python train.py --train_examples=39062 --noise_aug=0.002 --input="log_mel" --spec_augment=false --moe_every=2 --expert_mlp_ratio=0.5 --shared_expert=false --loss="cross_entropy" --residual_init="none" --optimizer="soap" --beta2=0.99 --shampoo_beta=0.99 --eps=1e-08 --precondition_frequency=16 --steps=10400
Rows from block 4, named by matrix and row number. Each number is 50 + 12 x the weight over the matrix's rms, rounded and kept within 0 to 99. All counts start at 0.
# pw2: conv module project (model.blocks.4.conv.pw2.weight, 256x256), inputs 43-85
pw2.99:57 56 36 34 69 39 64 42 50 52 57 30 48 57 50 45 62 40 49 55 57 42 40 47 45 48 40 52 38 48 48 44 34 39 62 51 66 39 54 39 67 50 70
pw2.100:39 59 39 45 49 54 55 42 29 46 32 45 48 42 24 37 41 22 60 62 52 32 52 38 54 58 53 50 52 31 47 54 36 63 47 51 27 36 39 57 37 33 47
pw2.101:63 26 56 45 63 58 58 39 42 54 49 50 62 42 42 53 52 74 50 44 51 46 48 63 34 56 71 58 45 57 49 56 55 48 51 59 47 33 65 47 47 48 48
pw2.102:54 51 51 62 66 47 40 37 68 51 57 43 52 69 44 47 69 50 70 53 27 52 59 56 64 45 48 48 60 55 54 45 62 65 53 64 40 69 55 43 55 44 70
pw2.103:51 67 63 62 63 54 54 61 43 63 39 50 39 44 62 49 55 60 38 54 44 42 45 59 58 36 48 39 74 41 53 67 48 55 49 44 63 49 60 29 42 54 78
pw2.104:43 72 49 53 64 27 59 54 58 37 36 55 51 45 55 54 46 72 55 60 51 13 61 40 47 54 28 51 52 77 52 41 42 61 73 46 49 34 56 44 48 55 70
pw2.105:32 38 42 68 57 55 38 56 44 41 43 50 35 40 61 57 40 35 53 29 51 70 59 51 45 81 72 62 49 53 63 56 52 52 41 46 60 48 49 38 69 55 36
pw2.106:53 67 61 52 37 39 53 42 73 47 37 54 47 40 55 29 49 46 54 46 45 60 51 67 56 39 29 44 50 37 53 66 33 66 43 48 76 63 47 63 39 59 59
pw2.107:40 61 32 63 59 50 34 51 43 41 68 56 62 48 45 38 48 38 32 52 42 40 47 37 55 49 64 71 63 40 49 52 37 65 32 31 47 39 58 59 47 54 41
pw2.108:58 49 57 32 49 64 44 40 38 59 65 49 41 45 61 35 31 48 55 46 44 58 64 38 47 56 37 47 54 56 59 57 64 52 46 46 70 49 62 30 51 59 39
pw2.109:39 66 58 51 47 48 39 40 42 56 23 74 46 46 43 50 30 70 69 53 45 56 48 47 44 39 61 41 66 71 48 38 44 42 57 58 41 58 55 29 60 37 35
pw2.110:66 52 54 52 47 45 62 55 61 44 43 51 50 62 55 50 59 53 65 50 40 62 41 51 40 50 26 33 46 36 59 44 35 35 44 48 16 54 63 33 56 49 59
pw2.111:55 72 32 44 50 50 40 48 54 37 49 49 54 44 27 56 39 51 40 31 57 53 37 55 49 55 44 44 50 48 39 56 49 41 57 46 49 45 30 51 16 53 48
pw2.112:25 27 36 60 40 54 40 55 53 32 50 55 60 64 31 57 52 46 43 53 40 30 56 45 49 43 63 63 35 47 42 55 53 57 60 55 46 73 56 50 26 59 63
pw2.113:63 45 43 62 56 48 40 47 60 63 63 53 48 62 40 39 47 58 60 63 55 56 60 38 65 36 35 48 35 68 57 32 49 43 53 31 56 54 74 59 80 38 52
pw2.114:53 50 36 46 58 54 28 61 51 67 53 55 53 53 41 50 48 72 48 62 45 41 56 33 57 47 54 44 54 51 41 48 56 54 30 52 45 44 71 44 33 47 54
pw2.115:45 58 58 49 29 50 49 35 55 56 42 52 58 39 57 49 36 41 62 37 59 58 52 42 57 66 52 36 65 54 50 54 56 45 58 68 46 50 46 53 26 38 50
pw2.116:62 62 49 42 35 55 75 59 56 31 52 47 54 42 29 60 44 33 38 48 34 82 50 37 51 66 43 42 59 29 57 27 38 45 66 47 63 63 28 49 33 48 62
pw2.117:48 72 51 45 61 61 48 59 65 40 47 27 34 30 53 70 73 57 72 41 59 54 48 46 45 66 50 52 32 43 37 37 21 55 43 49 54 45 53 66 52 30 65
pw2.118:60 85 49 57 46 48 38 46 48 70 76 44 66 44 63 56 57 59 60 36 49 36 59 58 63 25 42 44 41 29 51 66 52 38 63 53 51 60 70 57 36 43 65
pw2.119:58 49 53 47 41 23 45 50 34 73 38 47 51 50 69 45 59 56 49 56 54 70 35 48 49 35 52 18 41 21 38 44 57 48 62 58 47 47 45 31 63 44 48
pw2.120:40 44 44 27 36 54 59 67 58 52 34 52 43 46 47 45 65 67 56 72 53 44 43 48 55 52 53 54 54 69 70 65 38 45 49 71 61 42 60 44 51 45 51
pw2.121:62 43 51 51 56 70 58 66 68 42 67 48 59 56 42 69 50 43 46 55 54 38 53 42 45 59 54 60 48 44 47 52 39 38 36 48 64 50 66 44 65 40 61
pw2.122:41 36 63 48 46 44 47 50 49 37 45 72 58 54 46 34 49 33 53 52 35 59 38 58 62 57 28 54 53 53 45 39 53 63 49 72 56 52 60 67 29 53 72
pw2.123:30 51 48 46 67 62 41 39 34 47 29 47 51 52 48 47 71 58 50 36 22 54 50 48 50 63 63 43 45 69 36 51 50 52 42 33 26 72 49 63 61 63 60
pw2.124:38 26 70 48 46 60 52 45 42 52 26 36 30 53 44 55 48 37 78 34 52 31 56 46 49 79 44 38 67 31 47 45 52 25 61 40 53 36 46 43 61 42 66
pw2.125:56 64 45 54 45 51 34 59 45 58 76 59 60 59 46 69 57 44 29 45 39 53 56 60 52 49 59 47 30 39 43 53 47 63 60 49 49 56 54 55 38 50 46
pw2.126:39 64 59 72 51 73 43 45 50 50 32 59 47 46 46 47 48 50 54 63 46 50 23 12 46 59 44 44 76 43 68 57 66 66 41 47 38 35 30 39 56 32 42
pw2.127:52 64 73 57 43 53 22 29 63 60 44 56 39 53 63 54 63 47 42 70 51 69 51 52 71 65 52 75 23 40 55 69 47 42 48 43 39 69 56 54 27 40 67
pw2.128:36 45 41 51 34 34 35 49 69 23 09 44 51 75 36 55 40 38 47 39 42 37 53 43 51 29 40 45 56 46 42 41 27 55 33 42 45 63 46 49 35 33 33
pw2.129:33 39 52 65 37 40 44 40 36 61 33 49 31 45 46 39 40 54 53 53 58 42 53 45 37 27 51 63 42 56 69 51 47 41 54 27 45 57 59 55 50 59 55
pw2.130:56 53 68 64 61 50 51 63 51 55 42 43 41 51 63 64 50 41 70 37 53 54 61 65 63 75 65 37 70 47 46 50 45 25 47 59 62 64 52 47 49 53 53
pw2.131:34 49 61 72 54 66 44 42 40 49 44 44 39 49 49 42 57 30 52 46 50 77 67 35 30 51 69 56 70 50 56 69 44 40 64 42 39 67 43 66 57 53 48
pw2.132:56 41 37 23 48 46 38 61 52 70 69 43 22 57 62 52 38 77 57 37 45 36 44 47 49 55 34 55 39 42 47 45 29 30 35 39 59 51 36 34 71 67 44
pw2.133:48 54 67 53 42 41 45 63 44 50 31 29 55 42 55 56 34 63 57 39 42 37 35 42 53 50 67 59 62 61 47 41 69 65 41 48 38 44 64 53 58 37 31
pw2.134:47 28 60 41 32 53 72 30 53 63 42 52 49 39 60 46 38 41 69 60 46 40 63 28 55 58 38 37 25 38 44 64 37 64 56 53 40 48 81 71 66 65 61
pw2.135:48 33 63 59 46 37 54 60 64 70 56 35 64 60 53 52 36 47 34 47 56 60 28 77 39 64 66 57 52 39 61 54 54 53 50 62 70 71 48 30 58 32 52
pw2.136:58 43 55 13 57 44 22 46 44 65 75 48 50 56 46 57 65 51 61 50 63 47 43 42 39 70 62 37 62 39 62 59 53 60 54 40 65 48 62 33 44 55 50
pw2.137:69 47 34 47 43 68 60 61 45 36 44 44 52 49 30 50 61 42 53 44 44 41 44 42 48 67 38 53 61 49 44 47 58 51 46 56 47 21 62 42 48 50 63
pw2.138:44 50 55 34 47 34 23 73 49 66 48 57 52 32 43 61 36 42 49 50 29 43 46 73 52 40 49 67 55 61 49 68 49 37 35 45 26 58 56 57 36 48 37
pw2.139:50 61 73 63 61 63 56 53 22 75 46 68 45 57 43 65 69 47 57 13 51 61 64 46 38 52 61 39 57 51 60 47 46 61 66 40 41 43 46 33 49 47 52
pw2.140:47 55 66 47 55 45 56 42 62 33 42 52 34 59 55 69 48 55 55 36 58 56 67 52 48 52 60 37 71 54 38 53 57 63 49 34 41 29 48 57 40 68 40
pw2.141:58 21 51 54 59 44 49 45 59 48 58 55 48 40 50 41 54 48 55 51 46 58 71 55 63 48 63 28 52 42 61 47 48 48 36 27 44 61 60 70 34 48 42
pw2.142:55 71 43 60 71 28 50 51 36 49 60 36 61 29 59 50 66 56 62 51 54 33 38 42 49 43 61 59 40 39 46 29 47 53 52 69 44 71 57 71 41 52 64
pw2.143:41 55 47 65 50 42 24 63 69 41 56 64 30 49 74 44 43 61 37 38 50 61 61 71 63 54 64 55 57 52 51 58 49 64 45 42 58 35 42 32 59 55 55
pw2.144:63 43 65 42 36 45 60 42 51 49 61 34 40 46 63 45 74 34 90 65 38 61 34 60 73 40 41 60 24 58 53 41 40 57 66 58 54 38 48 56 57 55 56
pw2.145:45 55 33 46 66 55 45 43 61 33 56 54 36 41 73 49 42 35 37 48 32 34 43 40 52 72 50 66 65 76 48 36 55 45 61 58 68 43 38 60 52 49 37
pw2.146:35 41 38 55 54 41 32 40 39 67 49 59 37 55 56 36 39 50 40 56 40 33 39 61 49 55 43 50 49 53 36 49 40 41 54 56 33 57 51 47 51 27 53
pw2.147:39 59 64 45 55 55 49 46 47 43 61 71 70 76 33 65 41 47 38 43 67 62 46 49 40 27 56 68 29 47 51 57 52 54 51 55 54 63 69 44 25 43 44
pw2.148:36 44 45 30 68 45 43 50 30 24 37 60 46 35 46 36 63 40 66 51 48 69 47 45 49 49 49 57 37 65 39 55 69 45 48 51 57 61 53 59 41 44 39
pw2.149:42 60 63 28 41 41 30 43 26 48 53 58 52 55 52 50 78 53 46 39 38 50 36 55 42 41 43 42 48 36 54 47 32 57 50 37 51 60 62 35 38 49 52
pw2.150:43 37 46 66 55 55 49 56 54 55 72 55 31 59 39 29 66 42 57 61 50 45 62 56 46 49 74 55 48 49 54 74 73 63 46 52 52 62 57 46 51 49 63
pw2.151:48 67 46 47 58 33 44 62 56 46 52 25 28 25 67 53 52 62 49 27 28 55 37 33 61 52 60 54 74 41 62 59 62 48 59 67 78 53 58 47 60 59 55
pw2.152:46 45 44 69 57 48 67 43 56 54 41 38 45 48 55 49 55 43 48 27 36 57 64 37 40 58 46 58 51 67 52 37 59 48 54 40 38 55 78 38 51 60 53
pw2.153:28 35 37 39 43 18 69 47 46 30 52 57 43 47 55 61 70 46 57 58 23 65 51 42 54 45 61 47 49 73 69 39 51 58 63 54 43 55 54 50 52 51 41
pw2.154:34 70 49 49 55 45 38 62 62 81 56 66 67 50 53 51 58 50 45 44 42 64 54 35 38 49 50 62 50 50 32 42 65 42 64 67 62 34 60 64 40 58 48
pw2.155:35 59 48 57 42 31 35 39 43 59 51 50 68 48 25 53 31 57 64 71 35 44 48 58 53 55 56 52 68 60 58 57 43 56 36 42 57 44 55 56 42 56 44
pw2.156:47 85 49 48 44 51 29 53 46 62 54 61 53 53 46 53 35 59 74 52 39 52 66 46 56 32 50 53 40 76 52 47 56 42 51 52 67 52 33 59 47 56 76
pw2.157:57 51 42 58 38 27 53 34 36 52 29 54 48 56 53 64 31 60 26 37 40 64 54 64 57 58 85 45 52 49 43 41 64 40 56 29 56 48 55 52 55 67 64
pw2.158:41 52 60 59 59 26 61 68 54 69 33 50 36 79 57 56 59 23 55 43 52 65 57 53 46 49 39 39 33 53 62 42 42 49 53 80 64 57 51 51 46 53 40
pw2.159:52 62 61 54 63 68 37 60 57 54 36 46 51 43 65 40 43 70 49 64 39 38 64 62 40 70 57 30 49 46 55 59 54 77 45 54 44 56 54 50 57 41 60
pw2.160:63 43 64 53 64 48 43 54 38 24 32 48 39 39 70 52 53 33 35 28 28 63 42 59 49 71 58 62 39 42 41 49 43 36 58 27 68 29 34 46 54 48 47
pw2.161:44 48 46 65 71 41 49 55 45 37 28 37 44 44 44 30 74 53 63 67 45 42 39 58 48 54 45 65 60 45 46 43 58 39 52 72 56 62 68 35 57 57 60
pw2.162:52 60 70 49 27 34 52 59 37 66 65 48 54 63 41 55 49 48 51 48 68 52 43 72 23 26 65 47 37 41 54 60 50 46 47 30 67 51 65 42 62 47 62
pw2.163:44 54 50 49 52 52 53 67 45 33 60 37 26 50 34 50 43 35 56 51 48 49 47 35 52 39 50 32 44 39 43 58 35 58 41 71 56 31 63 57 43 42 46
pw2.164:35 46 44 40 48 60 44 68 61 59 45 48 70 56 50 65 34 41 64 80 20 52 49 36 27 49 48 49 63 77 54 43 50 59 50 64 56 30 55 47 59 67 51
pw2.165:46 52 47 52 41 58 55 26 47 46 36 58 56 40 56 54 39 47 60 44 36 48 48 46 44 60 47 57 46 44 67 77 54 48 53 49 54 60 43 39 55 33 56
pw2.166:62 30 32 43 55 59 40 35 36 57 38 63 59 37 19 55 61 30 46 39 34 46 52 42 25 42 50 46 53 55 49 58 42 69 71 45 53 40 41 62 57 47 60
pw2.167:48 72 52 45 37 64 40 59 31 67 65 48 67 29 31 34 47 44 54 42 49 46 39 33 62 76 82 51 49 51 46 60 61 38 49 78 44 59 47 69 78 50 45
pw2.168:41 62 55 76 40 36 62 54 67 38 45 42 31 42 60 55 67 49 72 52 35 49 61 49 41 60 45 45 64 41 52 35 47 66 54 57 34 66 35 60 58 37 19
pw2.169:59 40 58 42 53 49 52 49 44 38 36 72 70 72 35 56 56 48 38 46 45 57 56 41 47 28 53 52 52 50 56 53 46 33 27 39 51 37 55 42 55 63 37
pw2.170:69 58 53 35 43 44 53 35 43 63 41 50 47 45 75 33 67 42 44 30 48 57 50 45 45 45 37 63 62 70 41 71 48 55 54 65 56 57 52 23 29 63 49
pw2.171:72 56 66 62 52 68 61 66 77 74 61 54 48 52 74 65 36 62 43 55 56 38 50 43 51 50 61 21 32 52 41 49 48 53 47 52 52 72 70 48 52 44 56
pw2.172:55 53 39 38 50 35 40 51 47 47 64 51 53 62 35 31 35 33 50 69 50 42 62 50 65 30 31 47 64 52 48 55 67 75 55 30 60 53 42 34 19 42 60
pw2.173:28 73 27 65 29 33 54 39 44 53 50 55 55 56 38 59 34 62 68 58 11 37 31 32 36 54 51 39 52 25 34 37 63 83 41 38 12 55 64 64 61 51 72
pw2.174:60 42 55 41 57 42 60 55 46 52 46 39 59 71 30 23 58 48 59 61 58 47 52 54 56 52 41 52 39 46 60 52 62 50 42 47 55 57 27 43 48 53 65
pw2.175:47 33 61 57 44 50 38 22 45 63 62 46 33 37 45 43 46 24 40 52 61 45 52 58 51 41 58 32 36 62 58 72 46 34 59 46 65 62 40 40 39 46 52
pw2.176:56 33 19 30 43 48 52 67 46 38 45 73 26 43 47 61 54 35 69 69 36 46 46 48 52 67 60 44 54 30 36 44 30 58 56 56 47 33 31 61 74 48 44
pw2.177:29 60 35 32 58 55 64 73 54 57 38 48 66 40 30 29 55 70 46 56 34 40 35 54 51 70 59 64 55 67 41 20 43 45 50 40 40 47 64 60 74 59 62
pw2.178:66 67 56 47 38 47 72 46 71 37 66 56 45 39 63 40 87 80 59 62 31 46 31 40 53 45 44 56 63 66 36 39 50 49 47 47 57 71 26 45 57 92 66
pw2.179:35 50 45 54 40 29 67 45 48 80 46 52 86 48 50 37 65 46 66 56 67 49 65 56 47 39 57 52 26 34 46 60 61 53 18 49 59 58 62 38 43 52 46
pw2.180:37 43 47 51 37 67 43 48 39 71 58 62 61 35 61 56 56 38 45 64 43 37 74 69 57 27 42 23 67 31 45 46 54 42 48 53 72 48 46 31 55 39 57
pw2.181:30 30 38 25 39 42 49 59 35 52 53 35 60 59 34 45 55 55 57 67 41 51 30 28 80 30 40 59 55 75 44 49 49 40 49 35 56 47 49 41 16 46 69
pw2.182:49 22 53 59 57 55 46 51 44 51 37 52 52 51 45 62 53 71 79 54 58 37 59 46 56 66 65 69 39 59 50 50 49 47 61 68 63 26 41 60 57 40 57
pw2.183:49 54 46 49 52 39 48 63 67 63 49 66 50 46 73 48 44 50 51 55 45 37 60 47 63 44 48 60 59 71 35 68 47 42 46 43 51 45 36 44 57 48 31
pw2.184:81 39 63 48 44 31 67 46 56 65 46 47 40 53 49 53 57 57 49 57 61 67 77 75 58 63 48 36 44 48 36 31 55 52 45 76 41 75 32 72 68 38 58
pw2.185:54 42 41 60 27 44 33 45 61 48 51 44 35 35 71 53 34 68 74 48 52 59 44 26 49 51 51 66 43 46 50 38 52 45 50 59 41 74 54 54 73 60 56
pw2.186:56 41 38 42 27 51 65 34 53 74 62 53 56 55 64 30 29 50 50 49 52 48 62 69 43 49 43 54 46 52 49 59 58 40 35 50 75 47 59 48 36 54 73
pw2.187:52 62 46 61 47 45 63 56 33 69 33 70 59 61 54 74 71 29 66 28 59 47 66 31 58 55 39 64 64 65 41 42 41 64 50 51 38 40 35 75 59 40 77
pw2.188:48 41 43 61 47 53 51 63 33 64 57 65 29 63 50 35 19 45 51 30 49 48 58 64 63 38 45 49 61 50 55 36 51 36 52 47 45 29 55 57 31 52 47
pw2.189:44 63 60 52 47 66 49 46 63 51 59 54 52 65 59 58 61 47 53 57 49 60 54 45 47 35 63 66 43 69 33 57 55 50 60 55 24 36 60 40 49 41 45
pw2.190:55 67 45 35 45 51 54 67 69 66 58 57 51 57 59 43 57 66 65 44 60 51 55 51 56 52 49 32 48 77 68 43 50 49 53 28 68 54 38 39 24 54 41
pw2.191:50 67 15 48 47 50 38 32 58 42 60 37 56 62 59 53 74 51 60 73 30 51 36 47 49 47 58 48 51 75 41 18 61 52 49 80 42 48 56 37 89 60 57
pw2.192:59 57 55 50 60 45 36 54 55 45 40 48 49 46 53 72 68 51 48 37 46 58 55 54 46 58 42 42 41 52 54 32 60 63 38 46 61 44 34 56 36 63 50
pw2.193:76 51 52 47 37 76 59 45 74 47 48 49 59 38 43 72 47 58 44 44 42 31 65 49 39 38 46 43 56 49 45 51 54 36 48 56 45 46 57 20 41 43 45
pw2.194:55 40 52 72 22 44 45 50 48 41 50 50 63 54 57 51 48 51 52 42 56 49 41 54 55 36 52 70 32 46 54 56 49 42 48 60 51 54 61 81 71 40 59
pw2.195:53 45 58 51 49 40 54 75 29 52 65 61 54 70 55 64 61 68 44 52 63 53 45 60 77 43 44 66 50 47 60 41 36 54 53 46 49 28 37 61 68 49 78
pw2.196:45 40 41 36 30 52 62 44 48 50 42 39 55 73 57 52 54 60 32 69 49 76 50 54 42 47 33 52 32 72 43 55 52 72 50 65 73 52 60 41 60 31 67
pw2.197:67 28 45 45 45 48 50 58 36 45 47 33 50 69 47 47 46 48 63 43 50 54 43 70 51 61 73 34 61 58 40 43 50 43 54 65 14 52 54 53 43 42 48
pw2.198:36 38 57 46 62 46 54 56 50 41 48 50 36 52 44 36 61 41 44 36 52 58 50 53 66 65 43 52 53 37 30 45 55 47 52 56 44 47 37 57 46 30 67
pw2.199:42 53 53 49 27 45 68 44 43 54 39 45 40 37 42 59 58 42 89 35 42 56 58 37 26 67 58 53 34 22 52 41 33 50 45 47 51 45 59 57 51 32 32
pw2.200:52 60 37 52 42 68 60 49 44 63 38 44 45 45 44 50 56 57 27 42 32 47 46 47 45 62 58 54 49 43 52 46 37 43 32 60 77 56 63 48 76 70 69
pw2.201:56 27 37 44 56 65 26 61 45 48 63 35 43 39 50 69 48 40 33 47 66 55 60 53 32 50 42 56 32 46 36 49 26 46 59 51 41 64 27 57 69 49 46
pw2.202:32 48 52 62 27 46 27 48 64 43 49 55 42 66 86 50 78 61 67 33 42 44 53 52 57 60 41 55 48 39 63 44 42 64 63 28 38 65 46 48 69 62 63
pw2.203:49 55 39 63 47 26 48 53 40 48 32 39 24 50 44 57 46 52 53 49 71 61 36 40 42 63 40 66 77 23 64 62 49 51 59 46 54 60 37 53 49 64 38
pw2.204:49 53 42 61 72 64 36 45 63 36 43 48 54 43 62 34 42 33 69 39 48 49 62 63 50 63 47 47 49 36 53 59 46 45 38 70 28 48 58 48 47 47 37
pw2.205:53 62 46 32 37 18 45 67 57 79 47 41 53 70 71 56 55 46 62 52 55 56 46 73 47 77 45 39 48 56 55 63 58 50 27 38 51 53 37 60 45 70 54
pw2.206:49 63 47 38 40 45 65 50 52 44 47 50 52 64 55 50 69 58 30 64 54 66 35 38 39 58 53 74 53 59 45 55 37 55 41 63 62 72 32 63 58 23 44
pw2.207:49 41 45 56 36 30 45 53 69 58 50 48 47 64 37 33 51 57 49 67 57 54 54 65 52 60 48 49 79 45 65 63 62 53 51 42 47 66 42 46 21 73 59
pw2.208:67 59 72 37 59 60 59 28 68 76 74 67 44 63 37 56 54 33 58 41 26 57 23 52 52 25 39 46 47 49 47 37 48 54 60 43 78 30 56 49 52 51 51
pw2.209:54 75 37 41 66 48 54 46 67 54 58 41 52 34 44 46 58 43 32 61 33 31 40 71 45 50 41 64 50 25 51 56 46 35 51 63 71 34 54 48 33 53 38
pw2.210:54 51 58 52 51 78 36 55 59 65 46 53 34 37 46 46 51 53 40 78 48 53 42 51 30 49 37 51 52 29 59 62 53 27 40 44 62 54 49 48 41 39 50
pw2.211:58 58 49 65 45 27 52 46 55 32 61 48 67 65 51 54 64 89 51 43 58 44 36 70 51 21 54 52 65 57 64 40 59 49 56 33 49 47 54 54 40 48 43
pw2.212:47 59 63 33 26 41 43 51 33 50 44 50 43 72 62 42 37 53 51 62 60 53 42 28 51 56 44 45 47 56 50 49 39 47 53 49 70 32 59 61 83 41 44
pw2.213:45 57 51 57 37 58 61 33 40 47 51 45 42 61 41 40 29 53 52 62 30 45 53 47 22 49 19 29 64 43 60 52 45 56 47 85 34 52 38 39 78 37 40
pw2.214:60 41 51 47 39 45 31 53 53 58 49 56 52 51 48 54 26 59 54 46 72 49 44 47 43 64 42 51 43 67 66 37 38 48 62 57 56 56 57 50 53 61 70
pw2.215:50 34 58 63 59 45 46 51 35 52 40 31 30 28 52 58 51 61 59 41 41 50 56 50 44 56 57 56 51 43 52 50 52 40 47 67 46 56 23 49 50 41 52
pw2.216:47 36 44 41 49 48 47 68 61 31 22 66 54 40 60 34 48 64 62 44 42 38 48 34 50 35 27 52 33 65 50 24 59 37 27 40 28 45 72 50 85 39 38
pw2.217:60 73 45 29 65 57 61 37 48 63 33 56 58 61 50 71 86 53 47 66 44 61 42 51 53 45 59 74 54 39 36 66 38 71 45 59 55 56 45 37 78 77 51
pw2.218:47 44 53 61 52 48 66 61 45 45 49 37 42 51 40 41 53 49 26 45 63 43 40 78 59 55 69 74 46 33 55 56 60 53 65 35 50 29 32 64 49 55 40
pw2.219:47 58 76 63 25 42 62 55 45 49 60 53 46 41 52 66 43 38 54 69 38 51 43 68 39 54 44 47 34 29 55 70 49 55 47 51 73 83 51 56 45 62 47
pw2.220:54 27 61 32 57 59 40 46 64 69 39 42 38 48 46 63 54 48 45 61 51 44 58 47 54 53 45 72 51 32 44 49 29 48 48 49 66 39 50 52 32 43 43
pw2.221:50 67 46 38 44 41 54 66 47 50 64 61 58 44 37 51 26 72 52 56 67 65 23 45 42 62 55 64 33 44 57 53 46 27 41 31 64 50 54 59 36 41 52
pw2.222:33 51 39 69 44 51 67 37 55 63 58 29 64 58 63 49 68 60 56 45 41 47 58 41 68 62 60 46 47 37 43 83 65 50 63 50 80 91 19 63 58 35 37
pw2.223:43 30 52 36 44 62 43 55 47 61 39 48 54 34 41 47 73 53 53 52 48 61 15 34 39 61 38 43 51 56 52 48 42 50 35 60 60 53 39 43 41 32 40
pw2.224:50 70 49 44 39 62 55 57 59 53 57 51 47 59 53 43 77 75 69 46 60 59 35 54 53 48 38 54 57 40 57 52 73 38 41 58 40 51 57 67 61 74 62
pw2.225:38 51 42 55 56 29 43 51 51 74 60 56 56 24 56 57 50 41 39 63 47 54 69 64 74 13 46 41 53 67 56 65 42 61 49 56 60 32 65 48 29 41 66
pw2.226:63 36 45 42 53 46 60 50 32 55 50 42 63 49 49 40 38 52 42 50 37 42 67 47 44 52 31 54 38 42 52 51 66 57 26 70 26 48 58 36 61 52 40
pw2.227:44 44 61 43 35 50 68 47 56 68 51 67 57 41 34 76 81 44 46 64 47 58 62 68 46 70 38 43 66 47 35 37 45 29 52 50 64 42 64 56 38 62 49
pw2.228:51 45 48 31 27 67 46 55 64 60 48 40 43 68 54 40 35 61 39 59 50 56 72 36 57 48 43 40 50 66 47 43 40 26 56 47 53 51 56 39 51 54 54
pw2.229:63 38 57 35 32 46 34 44 67 34 48 53 82 40 49 50 47 42 56 56 32 57 50 51 38 51 39 33 58 60 44 53 48 70 44 56 46 40 33 69 68 55 67
pw2.230:58 57 52 26 27 46 65 65 47 63 48 56 63 68 55 72 41 70 34 72 37 47 48 56 39 44 57 44 43 68 64 42 51 38 71 42 70 52 48 58 20 33 39
pw2.231:70 59 44 54 44 60 52 58 71 63 41 30 39 45 53 43 61 50 47 55 53 60 69 43 44 53 54 46 40 43 56 57 35 72 59 33 46 78 48 51 28 41 36
pw2.232:52 50 32 40 66 50 65 38 89 49 42 58 57 65 57 41 72 28 63 63 45 41 67 61 42 60 51 45 49 58 48 58 45 53 52 30 40 60 52 54 42 48 52
pw2.233:45 68 35 51 38 52 42 49 62 52 63 48 41 49 56 61 23 37 67 22 61 39 57 54 52 54 55 36 51 49 45 65 41 74 35 56 35 31 64 48 43 56 63
pw2.234:38 70 90 37 42 69 67 47 53 62 70 48 42 51 26 32 39 55 57 56 72 32 32 51 53 53 43 48 46 39 51 45 49 44 51 57 36 58 63 57 41 35 45
pw2.235:49 56 60 58 56 58 38 39 58 27 43 28 57 52 18 51 75 49 54 74 48 42 33 34 48 23 48 49 54 61 53 65 53 43 44 26 43 47 33 45 36 43 43
pw2.236:49 46 49 56 67 41 55 50 56 51 49 49 63 54 95 52 44 42 37 66 58 37 42 63 45 43 39 72 47 57 48 64 47 37 56 48 28 45 47 50 58 55 47
pw2.237:54 41 63 25 67 60 62 59 38 46 54 61 42 65 44 33 41 51 74 69 74 52 49 72 64 47 24 64 54 65 48 50 57 53 52 53 59 65 40 29 37 43 41
pw2.238:57 52 50 29 59 49 49 64 51 67 87 43 38 50 48 70 32 38 59 74 42 65 54 48 36 42 53 35 76 34 41 56 56 52 58 44 33 60 35 29 44 53 52
pw2.239:57 55 61 55 25 36 58 43 69 37 57 45 22 59 31 65 42 51 67 49 50 31 45 45 48 41 42 56 51 34 44 56 49 54 59 47 35 35 68 54 63 63 31
pw2.240:53 64 60 50 55 58 39 55 67 45 59 47 50 35 65 59 40 56 37 62 57 37 48 40 58 46 68 56 35 41 57 41 50 54 38 70 71 80 48 51 45 45 69
pw2.241:44 46 46 53 42 41 38 63 50 50 49 37 52 47 66 66 47 43 51 58 59 30 45 41 52 52 72 49 47 44 54 58 58 55 80 69 76 32 79 47 71 81 49
pw2.242:48 50 54 52 34 59 54 51 54 42 49 46 50 62 60 28 39 62 44 61 25 57 65 61 36 25 40 51 33 66 52 43 27 57 69 61 58 83 64 37 72 66 39
pw2.243:41 58 30 35 52 46 48 53 57 37 45 48 64 48 46 54 32 56 46 79 59 54 40 49 58 43 43 32 29 61 38 50 37 63 59 36 42 22 59 32 54 53 33
pw2.244:52 60 61 47 45 84 34 36 46 53 58 60 67 52 53 46 46 55 47 51 59 55 53 57 37 51 47 49 64 29 46 37 57 34 41 34 31 54 52 42 57 31 42
pw2.245:49 46 53 54 64 63 33 59 62 55 63 56 52 54 54 64 42 55 45 47 64 47 35 52 29 71 52 70 65 63 57 61 42 67 73 46 52 48 67 59 51 59 75
pw2.246:51 59 34 45 52 65 57 52 24 50 68 43 38 56 49 40 43 51 35 52 56 49 78 38 48 67 68 47 42 49 42 65 80 47 45 51 67 61 58 44 49 56 53
pw2.247:54 57 44 39 57 41 68 33 51 46 54 53 47 62 61 50 42 53 66 59 61 71 50 51 73 49 44 50 42 50 56 65 58 41 23 56 44 40 39 40 58 32 49
pw2.248:70 65 57 56 78 71 67 52 45 62 40 48 46 59 29 46 53 48 56 49 69 57 67 44 52 61 59 58 55 53 64 49 64 63 44 48 43 32 65 48 11 67 61